A small multi-label image tagger, trained from scratch: 4.29M parameters, 110.4 epochs.
Rows from block 2 of a small multi-label image tagger, named by matrix and row number. Rows with one number within an expert belong to one neuron, the router's apart. Each number is 128 + 32 x the weight over its row's rms, rounded and kept within 0 to 255. All counts start at 0. Numbers have three digits each.
Before each expert's rows are labels from the 100 images, of 14848, where the router gives the expert most weight on average: "patch colour" is the nearest of a few named colours to the mean colour under the peak. Only what is clearly more common there than usual is listed. The data: photos of plants, animals and fungi (iNaturalist). In brackets: how many of the 100.
# router: slot weights (model.blocks.2.mlp.router.weight, 16x256, trained with AdamW), inputs 172-255
# up: expert up (model.blocks.2.mlp.up, 8x64x256), inputs 172-255
# down: expert down (model.blocks.2.mlp.down, 8x256x64, transposed), outputs 172-255

# expert 1
patch colour: pink (38)
router.2:153103151139161110128148123141159094177188122140115134193103149139170110141152136169120140199169167109158176113105095190140148178127126158101130160100141057148122073130130057088144139078174035101117161058083052139089146162085119141133145110075081065155
router.3:076146140130095098154153137114143120107173138091102070161051134149158136104109141141113104178135163089140157137139074174147141168147133149110192126072126097156131044176111153141122093165131088187092144090126023164123158132113103140155193122113116074148
up.8:086073078109131110135153117150129118174169127154121152148141135167122128079169095166147119181145106120130135098148095127160091169106142152125113126149195120099120080140093128095083180161180098129100134160127099134125090077115113144088065104125157127144
down.8:161158187148167110136162119108175170151078171071184115154094153117114158184095107149170153107125189135163140134177105134130148100165091100164074119145098146118132134060141184113127179068083139133168098140167123069138149157151083121125131149114159061122
up.9:099185175136137124162134081143166162056208125130098127121114134117100136179069156054143113109100157117122171061134146116116126154093100102188136109162166084153102138162101132123154072132082168130094106135105169097199141093226098081078115182104165148134
down.9:110102138122100172189135160119081092147125083086115153091074066130128141147129110184141110112151087163114142139071119089121135136099131138145092136167085142131144067138124089145101166157128115129142126125128168086094106016067183157106180114176162105123
up.10:131092141191087065103092103107110089102164145105152125114180113153205179152082067125134128153133135131128109126082146109149141156137139085159124100159166139162163095135131164118084100186076176174127146112116111049162098125186135121185130162082099118099
down.10:133114163133103133150075119132085135117094125164125169130107132120146065099147104137139145121148071182152137155122158100100145138139097118091135178193116095116139112151136109122140095175162102104140148087112167137113181157161193131081101133180099143164
up.11:156119090155170127068087117105228133109134105175108088164144085114136115136129106117118116123140166035156130094121194116095122164197162078138129078151158093161141109148146122137116155115128149172127169112162086105179122171146114131126159187123124163157
down.11:191091108083170122187079143142115146172155134128122129108170092110082103128129131127136205102158134121167108140127123159192113112113173116128178098140111123054102183106129125155206107067096100137129099152176092102125118113153156197161120076173128089087
up.12:113097133185132139140159152124086204155138149094110113089133077109136083075123168142170132122153181127133112089114120144163082165086157152117122139108128181086083216081110148139039127133133182155120066138175190158100056173097119132109081143144122087132
down.12:104125058134200134125109187111134109175118136127132063136148143135130096151144140137083111060065123114149133174154148077095108122117107146115188097106170156176099180139149167108143119128085076133150094186122112214137125093172141090145088104131121145155
up.13:100169163091105128136118108135159151144182123169120144165162094136112179134106161200109130097166119181107091087116184127096110075094091084097082094180127188160098102154134151102115127112070131163096153105089142142161126156130107136172161082130064090140
down.13:135176187140123085185174112113140135157154148118131184038169091154069153132114153146197175120115148159135129144184150085170125160157147099134165132150176116110132128132206138124074157141087136129116110098109113132159173145144115170078099133070127113090
up.14:135152146123151095146113147147178128113130103119118099138113103109159117154110146147077099130087149145134150136202128098128193181185098164130135164117044079152076110109133094130178109070119059095117128121086096164101156082123174082097103164091102154150
down.14:159150106127106078187045189086133135132117116110074177137119125140072201130075115123097109113094134148194133134134162155179104149119151157156104119096076121146119072089137147148158109157095127129127119108104165166130109133153136119094106134096099167112
up.15:144175110055173119154103086196150145156056163138062173159153207124128086096100172091113107123181119124147160103144160132160122108206114117168139109147122135028132151124117113131104114176159147146152122130106178076147183123188113133115096187049123110128
down.15:123159156186127099130158185127134069175154135141070134138126124100131065138163198161068125054157103101088171099134139183143129118142155151117129115105132127110124116127164169133146127117158125119122124110098099087134136148156135139105100154131174070086
up.16:115098095152106100120092047152077112100110133107089089108109135142090096131099082151183134073143151215078088109156145180188165167180163102189175137096131062119124141118114199144158059104121129129132120127183119094147167125036170132092140134113117155109
down.16:133117108096082131191123139187134086138114096142129153168125092198063133134091173154110100136142169124108155143139120150134118132147126092162056095107109130142152118119129143126146179115144086145129106131137121172132150148114133122135134017145154095161
up.17:101109172129139168138120189084145141131075155109082123166153131229078104100113113131108142144099078083111086127092101183088137187138132188163178100107106067163120118119217126150150117153107137159111142163163171128134170192166118155100147130146145152196
down.17:092105133070090139136099145159131131092133091204126150108152144148118115096127160166133163042090151175145107111131086156079098124125085163180101089073130106115138112075104025082146104089127154117158078098076128126123116108112176129151081149110105198136
up.18:147076120134159103128155123141140103174133163118085185088144129165127146162103148093144107163121148125135076158129138170098084110081185134161111116117154100116078117129127116115099124125123171135121099192113055123129077040138120161140151130090174132119
down.18:113179145156072147064094132175096107137165096106092100156108152177157107171079166173142108204084153115116147081163122130163122169173150149066130127039145115109137133109142066115179153145176115093124141126140163129130164137084094059122133164159138162101
up.19:178130177123075122149120090093093146098154066151122104104140124131108112135183106203153061134135102133196119098137139089098196112144079134148149135121117135108096178103139100090152149162206166137065100149173097133109082159102155146114096101128168200057
down.19:142081138101125094060104098131188102139122118129119178112137146107115123083093114112169150122089083112143114119147087096160070092095162121146150101108173161160159129133144117130142090117135150109152157137123102084167155112094170113114161131189167131133
up.20:100162135085133093193140107111107124155123196046129092174174110179119143133129123109109141082121137096137107118129161107155131073168141074070150091061098101117182162068153050113128110171169115087102226125068128096158112147107200109126159141133178166128
down.20:184153056114125092134121162148081219126139152151140150161133152117180110110135116087123137133148126149157124102149140197077130081174091097147130166076189165142143077145119141131069135092184100086089110105158148118135111158133148162119135095093169107126
up.21:092118132226106093154149157150126076154083137183178121194132155114128091087122111170122139172126178146191158141110111125085134101173165143139097149147155058131100130223102159123099139153142070087142117106118107145121094116099225120150150115149130140052
down.21:092094075119158150141137105158119125133098123124101137057140140106150089120126159184118145127097114092119127118155113084173128113145099078124075130111121144082187147059161175098134102076149115121121133145076098110122150142119070113137197117131177104144
up.22:093126094139166130166147125093080175141072172093121138143119151103061153182122143083104108142119107096116168122093112137157132114157134190130087147155144163106142119151112122092173126145179107142146139172150133124086150084137135097184083114178128157152
down.22:151137113096072116110137136102187157135083094076179081130095131175140148169119128127141117163093105118106165155073167146154085149130076145201125102141137120129117176171082131136103107130137089147115136116061110158118083087129178088154112086139162138134
up.23:154146124145143093167151131125175153133150132125174124135134146107121163084122167119150174172063151144109152133155158080095124151135160079141150123100134192152106109069163138148137116124060064105084090086107205149176106099109123062109156155155144058145
down.23:109125124139095081133120100157080093090157129185082142104128143122097124150132151139191123094136115161139091070175128137170142116150133138137107122105117183050125108126117173230123159073183133075099165181179088067138144141158137157138091125114118164140
up.24:180111124155118162183111121146062115149124128138175137103190112158125153107146159144128064132102112119189118184148149156107179120188140087087121050160139174155121110121081107105105119090147139138171104205092096125131102134098170098152160153159181133131
down.24:076132074094124142111144116101065153153128137084103110127105079124117161150162141144171047151107153132107092183129136129106118151130093147102149195125096121091117128131140119120144092117194083143119155119108104090122210144172126205163111087132115145095
up.25:132130122141127047085121102115158115176151091099127086166154124087117069091122164175098096152132097126122083160164167154094142099103116157093131100137187177088106188113155101108113199123095089173218115116126144149121143091173079132088091165137142104138
down.25:127132118079166211168131113158146161142167122155121151070132089126103157146182120104142131068143173155138158149151011073178132155225139076106109106148136136171167167110107101125121079085090138123124148098144155090128164118127095150178114129160128199095

# expert 6
patch colour: green (44)
router.12:147126098140095123127145121119115108099102096117154141096171137140118157119152100133156140074098106095126083126149197126144107128105117115146104125179130178133130204114144107104156151086129127044153098170137170126139122129171189136101072124143145142054
router.13:144126102115092094143141080126110112086095119162120165091175125155142125109110111090159119054117095131113091156126213101093065100115111085142078116193104195112128214140100112105146128114125183095188084181133188095109131113176182107114115134159130178064
up.8:161139131150100162149210098147133130169106123152129137145120079095114087182057063179126117136173159176156147164137161115121160115094155141146139118095140079133128064103136149109137151065154156130090085081093091178144122153085100123171122148098177098111
down.8:065113149108164159121057108175109150172102213145147188134143194119087074127117173137103104096122174100127110135108147150180113121150154133131137115125117129108196175150120156131126107135136106116141111204062135108163137113107087132176132149187185155111
up.9:138137130085135158154121183121106110123078163128131167102134132094107128106161130094126115091130081103082150148113155061170164125119094121136090186124115127181152171116124141101099152165137091145145153140102130120132161148121112063067148128112139112119
down.9:092109123153095141103135140144142134112149122133106171091138119095126168117174160150144088125152205102117146169075133114143156114116157106146136168123099153147173182132104124136141163199150179055109145076187112131227077134154131151203130073089099125102
up.10:106107103142131093128133147118106154125106150130113121060126134081125133091150119144180138172176114110213112195113126148143136193148135117122159117107137163125121148070112151150091136109126148170139138131094162114182115117164106094139093183099157143175
down.10:180124127100123102160169141081124170098109119115133199134154152120158132105139120109082121098142060108123168178119147101081133118095115158099132181092131064127127212119132124116102156188079108152068100117138146104187098144056085087115125093099147051138
up.11:149105123165142069148138099085122143050110138140177110192069191153125150121139100186133145107190136172149138160115184103167094109152083149121078070083100127116155125141146115066073139149180045080115117084143113071159115113108154116167151110131163156109
down.11:111132131121141141100091156136142152114124131121110165124124112125150114099173109159132124092156073094086165171045141124076124151142147155104156075132117110124152193107080110132091123140073095110132114170103121150108138125109110127154117173177154127120
up.12:146152127112120096142055139112124076142091081134114188165139138130098068049156155142142104133093133179093149108152089131157198094117092097167190151107133122147090124137124101150174105153183122151122085157137103151117079100081188117143118111094096106136
down.12:076121168087146145132112129092108147052163127144186144112132106124170124146148088106134119144106114134090105066164097096122093169082137144070130097129137158113128145133129154091096198106121090222180112056128101161101154096131113157120175158197139091082
up.13:173111097140159143219131124163128149109119183154162171141151188150177110121083117090071100122152139147124152083105157092167155161114115156136118178087103077148118117073171124099107102119150127106158148181088162165104178104155079108094119168151143101175
down.13:127117149161131126117107163127128118137068151108136093135095098084080140111104077081098157096152124064118155157141149119112108124191175125150094140157201108135109155186111192145181102159143159089119148195183141171165078114128124089142089111160126102058
up.14:122148191165118115126119169143109083157085147121145149044072149124151092119094073110117070159121115096145078143097087225095111153080137103114199131115130122115101144112099179132158135085176105115116158192094123174109090066181084174112077170116146117158
down.14:125097139159097057124189093153129111142122118144112149173125090135069134095109173176127130077129082129156154128140179137140135118174143109062112088077188077191081136128116176120154133162102171200129104098158181098125084142151115104097147087103131151184
up.15:195072093090149099178071129128115067141111158142167115122150193151145184068094162139154142085088108074162097106150173110126108076212109133175114095152104059092146104189061123115177138194097139090199135119113093120089140138110091148085157190084119161125
down.15:136160134152104129106181178127114175113145138082093057142123091100089091147144113160143137117130098126126107154133174177156125165106100131153151124133121173109118159110097146089137093103141114121176095062106102137125193116134091136114057056156174133068
up.16:071095169146155110081110097173128132121167147126141117080128157139067183122141093110155078156131092117160127136087164175088118109133088199133098113136145152071137131142123130144106191154128066129128125139172142100193104138066134093121145109110174106099
down.16:160214121185140149124121141122132186144144115086060000175203077182108136138132097091144127121088160084109085113128125061126175150134128111113058120097108110129192122133161115099129135219090109115147135178149092123099181122147108101090113129129144089092
up.17:201094145084118140174094152140113110132121147041140104130196081179109154123112107100128151146145189102086088130109060149056174151105143130195102073132091099158138127107119103113144123119086065101063121169127132159110088158154151134115102140131127145144
down.17:151139144134124177143100091119090165161070128149116162106071167161140138117127112143136206116145142102072177116111159116134124124092119127121140107149144153085160122126122172135137147130106087194054140218131092116136086126157133141152145133149180149214
up.18:123103183113109066151113114103143148093103145107107118076083049096181129149160124125097193105170142142090131145106046096102132099058123153121137125181131182157112106113135097100153086110108143114106150155107157131136215101165145175148109193125145132194
down.18:094106153153118167153076164107130110120166170184106133144104157127149123154161128105122103084122094107199120094160151125126138182168149144135113150061099164158126101154152117180108120160117192168115072103155226164146127166092171193117117150092156122101
up.19:125148124167196161121165116126116121145152171169142163165168175123100089134183117155101163144168134207174138159145135127089062152175066118139132167174114142069203200123119159146130099084094079084100117090177125126160146148144150139138130134157172122096
down.19:124157134172147121107124164149084062119093154133069120158159169105153164107101144164125188165075079118131138126120068129217168152132120084126112178084118085159177167118102100118247151079191132139092166168113100123165145104121062076114113112141118126126
up.20:121195121156118137100123152160132121148131125111178162113087138092098117164133068134103114094160095083119144126133133090185135190107117193108099131177135155124088186108155156144141121150161100132141112083173178179123133135127139098107109154095079167155
down.20:090105166085119157122069100140156122130122162148070113129046083129153049120186162115184104127110175171115105156131149119104150082139041080137076166131120095085124131154129154129148055056112156075139080103154147122186148124124156131079154111088123133118
up.21:071095177182139128120079083112134153094096086099115127085154097129142120131127141120119066080151116148162121134134112135109077115183158131129139135162093103143077111144125091089118148086100114118116137140075120102190137203121183167145105091086128145136
down.21:184096086126130111154122137179096134113113165168080134167125079069108092119128151121149161080157120137065101123142086111121130089139125118104142069125079110104111153171106154114081088136139090112078135095089130129120147125101110143140117174060116132118
up.22:134150138131082132164144139148111117130170076175146106100123095160148157097129077156116113138116106163104137109139100135118090125200157101091092117104157131153156115146064093073147087155143094142150185153130076145132166159086074117121147137171150068145
down.22:176158111135117180091053128163101177092100136084158137112114138141170122108148197131166123096079103091114081196113116110086134105177086106193136176099145112153151078120147135184192131185151136123077069123160129147112076112171146144121077095111118103127
up.23:183163146122150182157165135094109138183134107138092117139087147154114169166119144130121137153140162153161090168093062113131111044182148145147131082123139102173128132083112117092068108140127140146085146146099128104094110137148125120099160118160147151115
down.23:138130140093175173148114123119170117148155123157137145119122072129172101182106160104062049129158146178114134093071085106085153132166131126104079135120105140110093122139138112114187159132085090112120093135167159149171140100167061092135115140180211157108
up.24:104114107143142093181085156113167102120126156111133109149147103143123168164190139091115155174095126131073128165114145055161165142130137118127125125114145133093114118085115112117087114151123132092137092134116101231131154160108141181136075076155126192166
down.24:103075124130162131110143074134112183103094126186137148174161115104118155157146120135092119161221149122180139161094164068108068127201135063112153094105136138156103125126112135131131152082110089128077217141180163124111080110113161176114162129159118129139
up.25:106069102082147129171087123115060091151112111174142097114096173117161163080121077146143085148170170085098133136128188122137144150182099197108097130124201115173142155096130115086105170142102156108120156132104103068116091122136166090124155129129104155035
down.25:167147177181158133147123035112172100033137111128132097094127129139179179089108093161164125124099139132171088113160116094174121148140162123085086190107152163162177139125149142082140152101121067148075096131121162160094114094122098086128118101177150118093

# expert 4
patch colour: brown (64)
router.8:127122180184111202109135140128125218174108118159163120127140139170103145128126134102162113149092092130178110093121132131139113065106089109179078120108125117126119156091158073080142122085131111095119120203067106145096141130155103147113117153133137092128
router.9:159187148181097169108105135136144150162096150131133171127156103170073139121074114102108099127107101102108087122105140140134162052083149123143073077104150137143116200071137121106142160134159139109126057169132159173081129144149082096124093139173155139115
up.0:129107149086171127068145167097155165106131079136130166101165087078117099101129066139048137111103083161101125181108075104119158102152144095097126135060099175108101134147138165115121137079132106152236099081186134098105098099130110123165082147087111162123
down.0:101103165084088083136184140171108078128078154161168078149140083155169109121112120174096092105057143099111132041037129084126099123074152085129099106123094095171142142149148160135194103130129104150088115133151120077138141163162132110131144148072145127159
up.1:150146154193095097118143070084110144174125088156141161066095179104108121140121074162121175062071144127116070140136143121079109173093073128158124083161095136100113165160160095118098093089139162160119136166219115130085115139155169147125079088134122144123
down.1:175038133103086122106123170148093147167157128130111090085110153126170155162168107178151098131122128165126119137126128154085127144145157141146145178146093177120089088135185161099093117186135148155072157048197151044137130133111109171135143150145141118083
up.2:133154164147146098141141054125095149133146061151134181175118122116059112177102055117122114075133076127097191151114114137140113120129143145159151148106088072133115179107169094145131097072144141140155171129163088119157136144105100104152127149109165199144
down.2:122160080152110140101137154138076125148137120149094068097108152145163145083174089108068165136054128175175121093193116118149125134162103122103157121101127125181120110153133191156143169145093186127097145126118155138128215145131149124124134213110171126066
up.3:112118095091131135099158128105151197146064135097128151132094152157102109142112112102063140141171178126084104135142094079098123114140150151119081158136117081062195140178114140121133128089121078162148151141098079145140118070154036142193065089072168101175
down.3:176124092157150115135086110159128114105156071129065124174137143089122069107152121202130128187132150111096110120133128076180113048134115113175120159200158088106143125120105127152134127179118124127166110116104114107136091127149148194091162116167121075137
up.4:147118156129050155181127096170136101113116140126128088102143151117114131186109115095083118142125136108087119168160190123091126139070091109080150146129083119141177112144160061122096152052110166141115151128171113157142080096151130127105104106100149159166
down.4:105067103184178081130142166121130206105153149121109136109159103152149173150130136102105144082163142176229126112177097136152146215094115068107114133107136153113109120109134141113140131139083155141139137128118187092147162085167093145105131102152109137051
up.5:079158138131107100152085178171123129124159108075121073121139087104122099149143122133120153151139077105079136093170105155122105181087066159148181154196124128123141198157152163086115119129079115121105182117157170117144117165125108110190087174076144148176
down.5:175155153198155086120151131161178131144149228116151121135131171083098117089079094136139122163118150105120153155128156124129063140106131185115063168102105120103125117126105136123094204126144171107172136145129124152181156121217080163127138185116147118052
up.6:093160140129127112090143178093058128134116162082108125151061159088167181036145117138148164144138140179120142065144112148105195085093099136125143112129110159157132169125152114126100140150142103139094148117100155131053114141138159132166131096077130084204
down.6:149105086139165158111146109120076100170144078113181102156117155124107200146086083122067135149144149115102065183120114179139153126141129142189111113099153133113145093133105104164159095154062132146199158159130135182138148116124144139104111138106090144088
up.7:078095197148130162180163158146053106150134133177165145110173101157133161167155083078168110088152099136143104168166106150153154164116104149125143198091102099141137113139115155169143073134137093151141124116134067178174120091149125143176051130072176124152
down.7:144134159137135082094191060095211113145175149172068149125107201175137089066108156071133107118124092080121143103165110107137126196122103172091132101136124101142122121088116111093128154184134200099191212169114129116140163118125125076129178129120124127125
up.8:093129175138168096119111063103124124117069146130167088086092116099131128156189180137110127125162163134117113078170146165142126107152125222087098099112124105088176082118136122101122107091102136113110148084171158104114113152067092110165110153151101077172
down.8:138142138070181157143109081112168184138104090155142113081143116106090126121123175145119144077160153118105158112131144119174110125087122067185107104114103129114140121164152128165162114113145160136145101098136170115153141135155173139102127249157100088137
up.9:155096146066208144114121090110111132125182130109087156085149118139105110070106107077115100074103098162180118168077109214126129115154126116102123151200088070124182146120099086152200157126127163112155132111117115080131143122117107094142158126162161108103
down.9:152179118191120214107100133123120082131113112136136121123192131145156073104133148148130100149134099143137120166161123103156147113126183077124150189137127129105161112094118075115135088171173132136113068143119136160211119125082143175108085118139104140143
up.10:074160146125195092205133087154111095157188154158196131081152119118081195128112128132088141213112167109113067138115162121110114122142179148141089151091112141108120182150121083112184079148132149151116151149090185188070079104103130101131145116072103078133
down.10:201113091066168154115085197150127111090140200106179162172120150173114102133183094132079062108111096143155130140102098101091121151151129134083150147120097072100137099122124118154078114160084073150155137129132132110108099126114147105149144124147144120125
up.11:156122130106077042110157110124091086106137135124100149113132135059165141133133120101149201110145081118081126131153125175127164162155138126087126148106189136140183095108101055096078114140168106119135115153185167161196154132113157113104113118178141163000
down.11:148157127155180116134121084135117175123098069188155094081094121123157133155115158176098115101115135118166132093120113130164139084187147146107124052129092102147095111141100137155160099181106120059075148166126103105166113142170168108148091172180186170131
up.12:172084174142142117173123090147120114129107114149154173143022088166129160175138128090144169107117145173085086050098179056100162159076107097132177109102091093134134106153145129175120116110113161070119149124160170103074109112109195130179157128173172095081
down.12:108113102120114129187126104133120104114077105085145151144076111144105137168113157127084134072168128187133114126123107110134077156131132073183137145142160155051129100108133101148184134131126132195104145114078170156129134146093080167142068164131141130113
up.13:112088100121161112161108104138150114123124114181100155162112132175107139083108161157090141162164182093154138180134136086074113125083132179151129092062143142179128185082161168111092148171148137153161131150163108126193129141154081165139148111171082049151
down.13:118158115097079117148102136116119182070151129056169137060135215145118137091127175110131173071155149163115108144108125125100139101142120113136145160146126120114067077127124120073110069170106151109165081112146169116126120096094116166138145109157154130126
up.14:188113168117154113142151140165116180184132144070108170111127101126168133136116162094126159071096150174128087134117167132106111088164174126124052119141137122172105150150121083096133078112186196074087118144091106134095150116093164129143102085157155077100
down.14:061111172125125137149099136128138196132087097106149152080110091174179140135107114152108133122165100147133132130167091120104065131105133122130126114119133127102199187138159144152054092151102049171138107118139114087126142157133140063112152134093105132169
up.15:120063129134194115064150111142146081160138099154127092135118150086099149141135124202122167127150111153168120101141083134145034180176147138125111134114145118132115112170118132186117035123143131163133092125106115141203154138140106082066120141101104082160
down.15:123253170128113143129153103075139130104091165080111159194122138145137061150156179118093108106088106095110083116179161066122187136120122141093140119133100123094132101130125080127162116144153107082092170118154179150101100100109077139177113122064061135138
up.16:185108108121086077140058143096131154125127113112071119069099144107134081155087158118106150095097120082153074165135127128124084111173144148148151079138119143150179129096143151132099078177162181127098117186109184124181121102141169113157085141152119114131
down.16:097146092157115153131124137114104155148110066170158122139140095116140119124104126116092103144141162150147100093174223163115131164061122161110184130140093127111095160212109115113121144084127120090110130121154146159118109128129154170120154117066161146148
up.17:117092098117108135128156140104126122156138168167155136175108158136075181116113197116183177135167166203038120142107112131071162111139165129100123160128152139145171102149113111120092145069091141043130157112081188143115087140182116110163125082155142177142
down.17:111093126130110127144124121119123067043089140130130136136106139169123071148109160163133070205180097154124054158135133027130139120165133099136103078125179147125180149124096165140147192113123117092074137127127116124118082132097169216099090173155126157076

# expert 5
patch colour: cyan (43)
router.10:171062122139090080138143104172136149104149080151134125109141106175179169100127115158109151160122040149081126150171125178142129095132131113123139176164099132148205144118080084127182171101137138137131174127105055108143112141093100170125136104045060130135
router.11:143088069097088135136158092092121099101169084112071112140139106110183127117101137123148177090100105135089160125188203135111146116168163129179123142146088095153155132133097105161196122137145117090124153068137088073100137134076161166148156105166101123127
up.8:119152152134148090178130090085136090115104156174149081097149197157080116126126146086138113126122119120137154108079101186162100142145120158140094161152127202113101114123147183120089080153137099104071095113140118148156144117123159107136175096132127122161
down.8:058162073136094150164107208135078109117155137159116187172111117130148141077179151138114084154177132150081134143133147137145106154098098143134162132124054102105116026125136142087154095116116095115100123151124113125136088124150111105129111163146176161136
up.9:141143041166134070119164114189126120127122148143149119131164079068125098154141206158118155160162066127082138158170130132184106108107099156138151110205151163116079140147076179175146126132141104101141092138144090199061112146112123149149141124123103132157
down.9:143161132105138131114109177138085141124134156139128184142085136137139123105138080121091150041102136065088092115178088179115208174116067125148105140089081117141085124100094100095142050135079109124131100158123139144097151127147099107110124108130155068093
up.10:086109138153160111082126158175148102140144084188126178126190109109202128084190099108132116155115130094119136153102119143090108177138137185105187182097117136131135100113116139160096115125116098210149168102118079107102139046136113162163162115149086115166
down.10:095143153123090102110118078122107076104130152175187112135088181098157142139133151100153155139099081108169097094197138225078093119180129053182156180168151109137080176140161159142151100127174096124099103037154120123061151189181136162098159092106163087113
up.11:113034191148084153095130076127161126134070144091118079113077172157124079160085154118138112115145143168141142160076097160161129133146148145116117127132215140102157177148125121147117095137141127098140096142130148208157101184120128130112118081079158140090
down.11:056122143095124121110075126141145189149113076131096144094153139171162142168146131121168130104125084162101136157167157141103149141158158115132137080086090151131144134178114133125090142126123107126126149181099124130092119128124099203169136117132107199111
up.12:158188103184125090150089107153185091133122115119176118082128138100100134192096096113121157120111104126101172131127120106092125122090143126115126104114159154121164184174165127179096121127077163149118106103143120124081158115147103138135131126154156069089
down.12:112070107086124112164114091179094104074125053064160116148106132096080148117131107065120144113122125145114162140090078137068136138182110133127133166154155108106159123162118132167125132195192169188110047145147151121150136188138138117130112155112116135089
up.13:123178156107062107114126058109126173121155088168117145155168115166108131149089104196166095161072142142123156117103074147158109099149145161157132133130081093173099146025137146106086103126082167130169091135145121140151133118115117117180092124152121095177
down.13:187169148138164103154169117141154152098136133123099171113122108173165188146138100116085121151132111231106100180169128144176178183139134139151102130122109100142105168136115095158179133170157084132111138135105142081096141066185115140096058099135108130146
up.14:166108118110137123188090133170149129125122146138114118139149117157099142111052157145113098126112152121078178110139063123107171143126107124145166117138106128136115086124111187140170133166113115115127120112146202127159143087186155134135157125193112090113
down.14:144157133121120097053158127074181088131152106138073124127134104169089154092129105141128110154136121126105127081084144147132133096134179113150101135097148046166110134105111115117114133129157078133188131101133137171177101108114119098176065113119138148149
up.15:133124134200128136068079144127156088129155086123116116146183150146098116173113206103058137122109138153123127129145078142151104179101159120111183150143135098103129147148117154103124132161076113162128050110147134129129178118138138108150110174120084118131
down.15:127163167099102149149133059119084151197153171156116201135109147130137093120103137154122145196188129144138138153094116150125105143124155118140086160132110144152143135153174117115138157119169139092157135105108139103140171098086145155120123089099129050148
up.16:142159162121091130134093115202082175113133157107110106110071132135119157138163148121162140157131107076081160168133126170194199148152129105127112069138141154136111087089127060130153069169120111138159090085124126149151164124154145098133109170128156136115
down.16:149120161087153075138124090175154177158162152117120119148201159151112121108111076084135139147129158150126080119170127138022086134140101181132089126131177091132111098164167146147097150190149177119120154148026160123112101131107127146115162109138078108147
up.17:083146077108164178093114127102147067185102059123132119078177153125178128148160139141147173101110124100093087096132129125109113085178117085133161121134172141194124158184154124152169121198108116134164106174105173059187120162165208135091144124132161162129
down.17:084092125167126135140140115131080145085132177133177156118186157150099079110063119122150104110199110089124096121105167164106204145144112096154116087164112108170101076101149111148093106159146097087096086116127181128112167180118209152182092125101161173125
up.18:110178125098174148114106116128189110176162108160072122131142152197179159065076104189118065093117092112088186117161151110071061146186125114103105106138114079119108147121200147126164135132126133106149176175158089054051089120151148102154162098152125108090
down.18:142081104173157141125081124083137144101116142174154142140110078094136080144105137159145125127082155103131179158063095097166157119106121133120196130114166109108144120127104160090090136126175169127123081118126099142178115124120141139113104102091075107153
up.19:165139116114086126124193138067163163144158175075113133142126105137088111080036178116138138127105151119163112128057130095088074114146154115138132122157077151096162138127100163187089120173151133092083094125151159145173091111130113052175208137171156152151
down.19:132125110121098188107112051113125119141126110180105103128080117123139113122166063151148155117133101122105219133151159149202134166082133162112101154136193110136077109163087109191119114069110139208182219191137140135120115116064126124147106131112162130129
up.20:139085101122204112031092129148098123092126132150103185123126151093145193088101105088142108154088154097090147113174152056084168118108153135152069147081108123184147106122134154110142198136147140110135185181077077137088111123137106169140133057136112155134
down.20:165166086130143171144135183088108079161166108136105132109138106107075130154173118154128073091134148148169144129125162132120141107092086130081107157120133157172095117109053088166107150128078179171092155164179022068160072147145129155191164151152124108125
up.21:154107140124105115097142096064064147061121130077111094161139153068122113115086129144128091165158100126113158139098081132091087140140160165097149125138114094089122118174144161141099105181178058127107107100170127175114131133174112102126120118136115150178
down.21:114138182175175127151137110077134071138141086151186081159101088159133143129158102114125108153168105153109118164192112117113147110130170112102097146140138109073105102095099087085114142121031047098134116147135122119206128164110114047204175050114138080133
up.22:169094134200117126094114159117199081190145109158065166144158187069179112107142141073136138102150099132126196100173163171119117133105136155123143100171101136167201130125170101172122136135159128110117108093154130130114099149101141125136090057114093147131
down.22:179159138133139102105129152133160110135153172123140140094107140084069106103124158168114168106154172084137090083135113130129089124177075135138110160082157243174118128105130210086096073161119171122159121118133163117171121073123123128126156108121135106122
up.23:092080123144094155131125104157116161162137112098161159110124104094204158116140118163133110133089124152166172088143094063145155151161138114177130122119144146102109104167118090143104156171075134168085115091145117110093126190113118152135137151114075114139
down.23:124107102108053147065148122160111114202121090113090136142161121132125064132142128126127089133168143096119151176067090160112076112142105140124118103159098132137122116102102118132159152068111060112086141136105157115138072197174121109109156151124174067161
up.24:112096148114129141119181066137088174159132129184163112059141146197163103086110073141172119111096090147111156179093120157137094078153134105133152105141139070159140095114198135087105141100147135076145043159147132096183154123082137163167116121155089150080
down.24:165127118162118163107073148129111192133148150115112154114165094157159168159110149117090162205147098117153151113145114149139081077161149099123128132132148101118115109131181146168146153105100099166148164150119108176085176116127134104133073121094123145185
up.25:135185127133000150115105147106155142132132084132160097172064133120163067135126096183136140100153104075160086147147121111102126132139077113042138107065123150069098116156100135159104174139115110135149139131098172139165120119138119107112055040201116111105
down.25:099169129113143075126189096132145145108089126121142099138162138154085121090147121134100143170137088185047161137153105096157101120077116102182162164152133023164136095106154122157116087085111110044150186146125143112155114096138163148116126232119129121156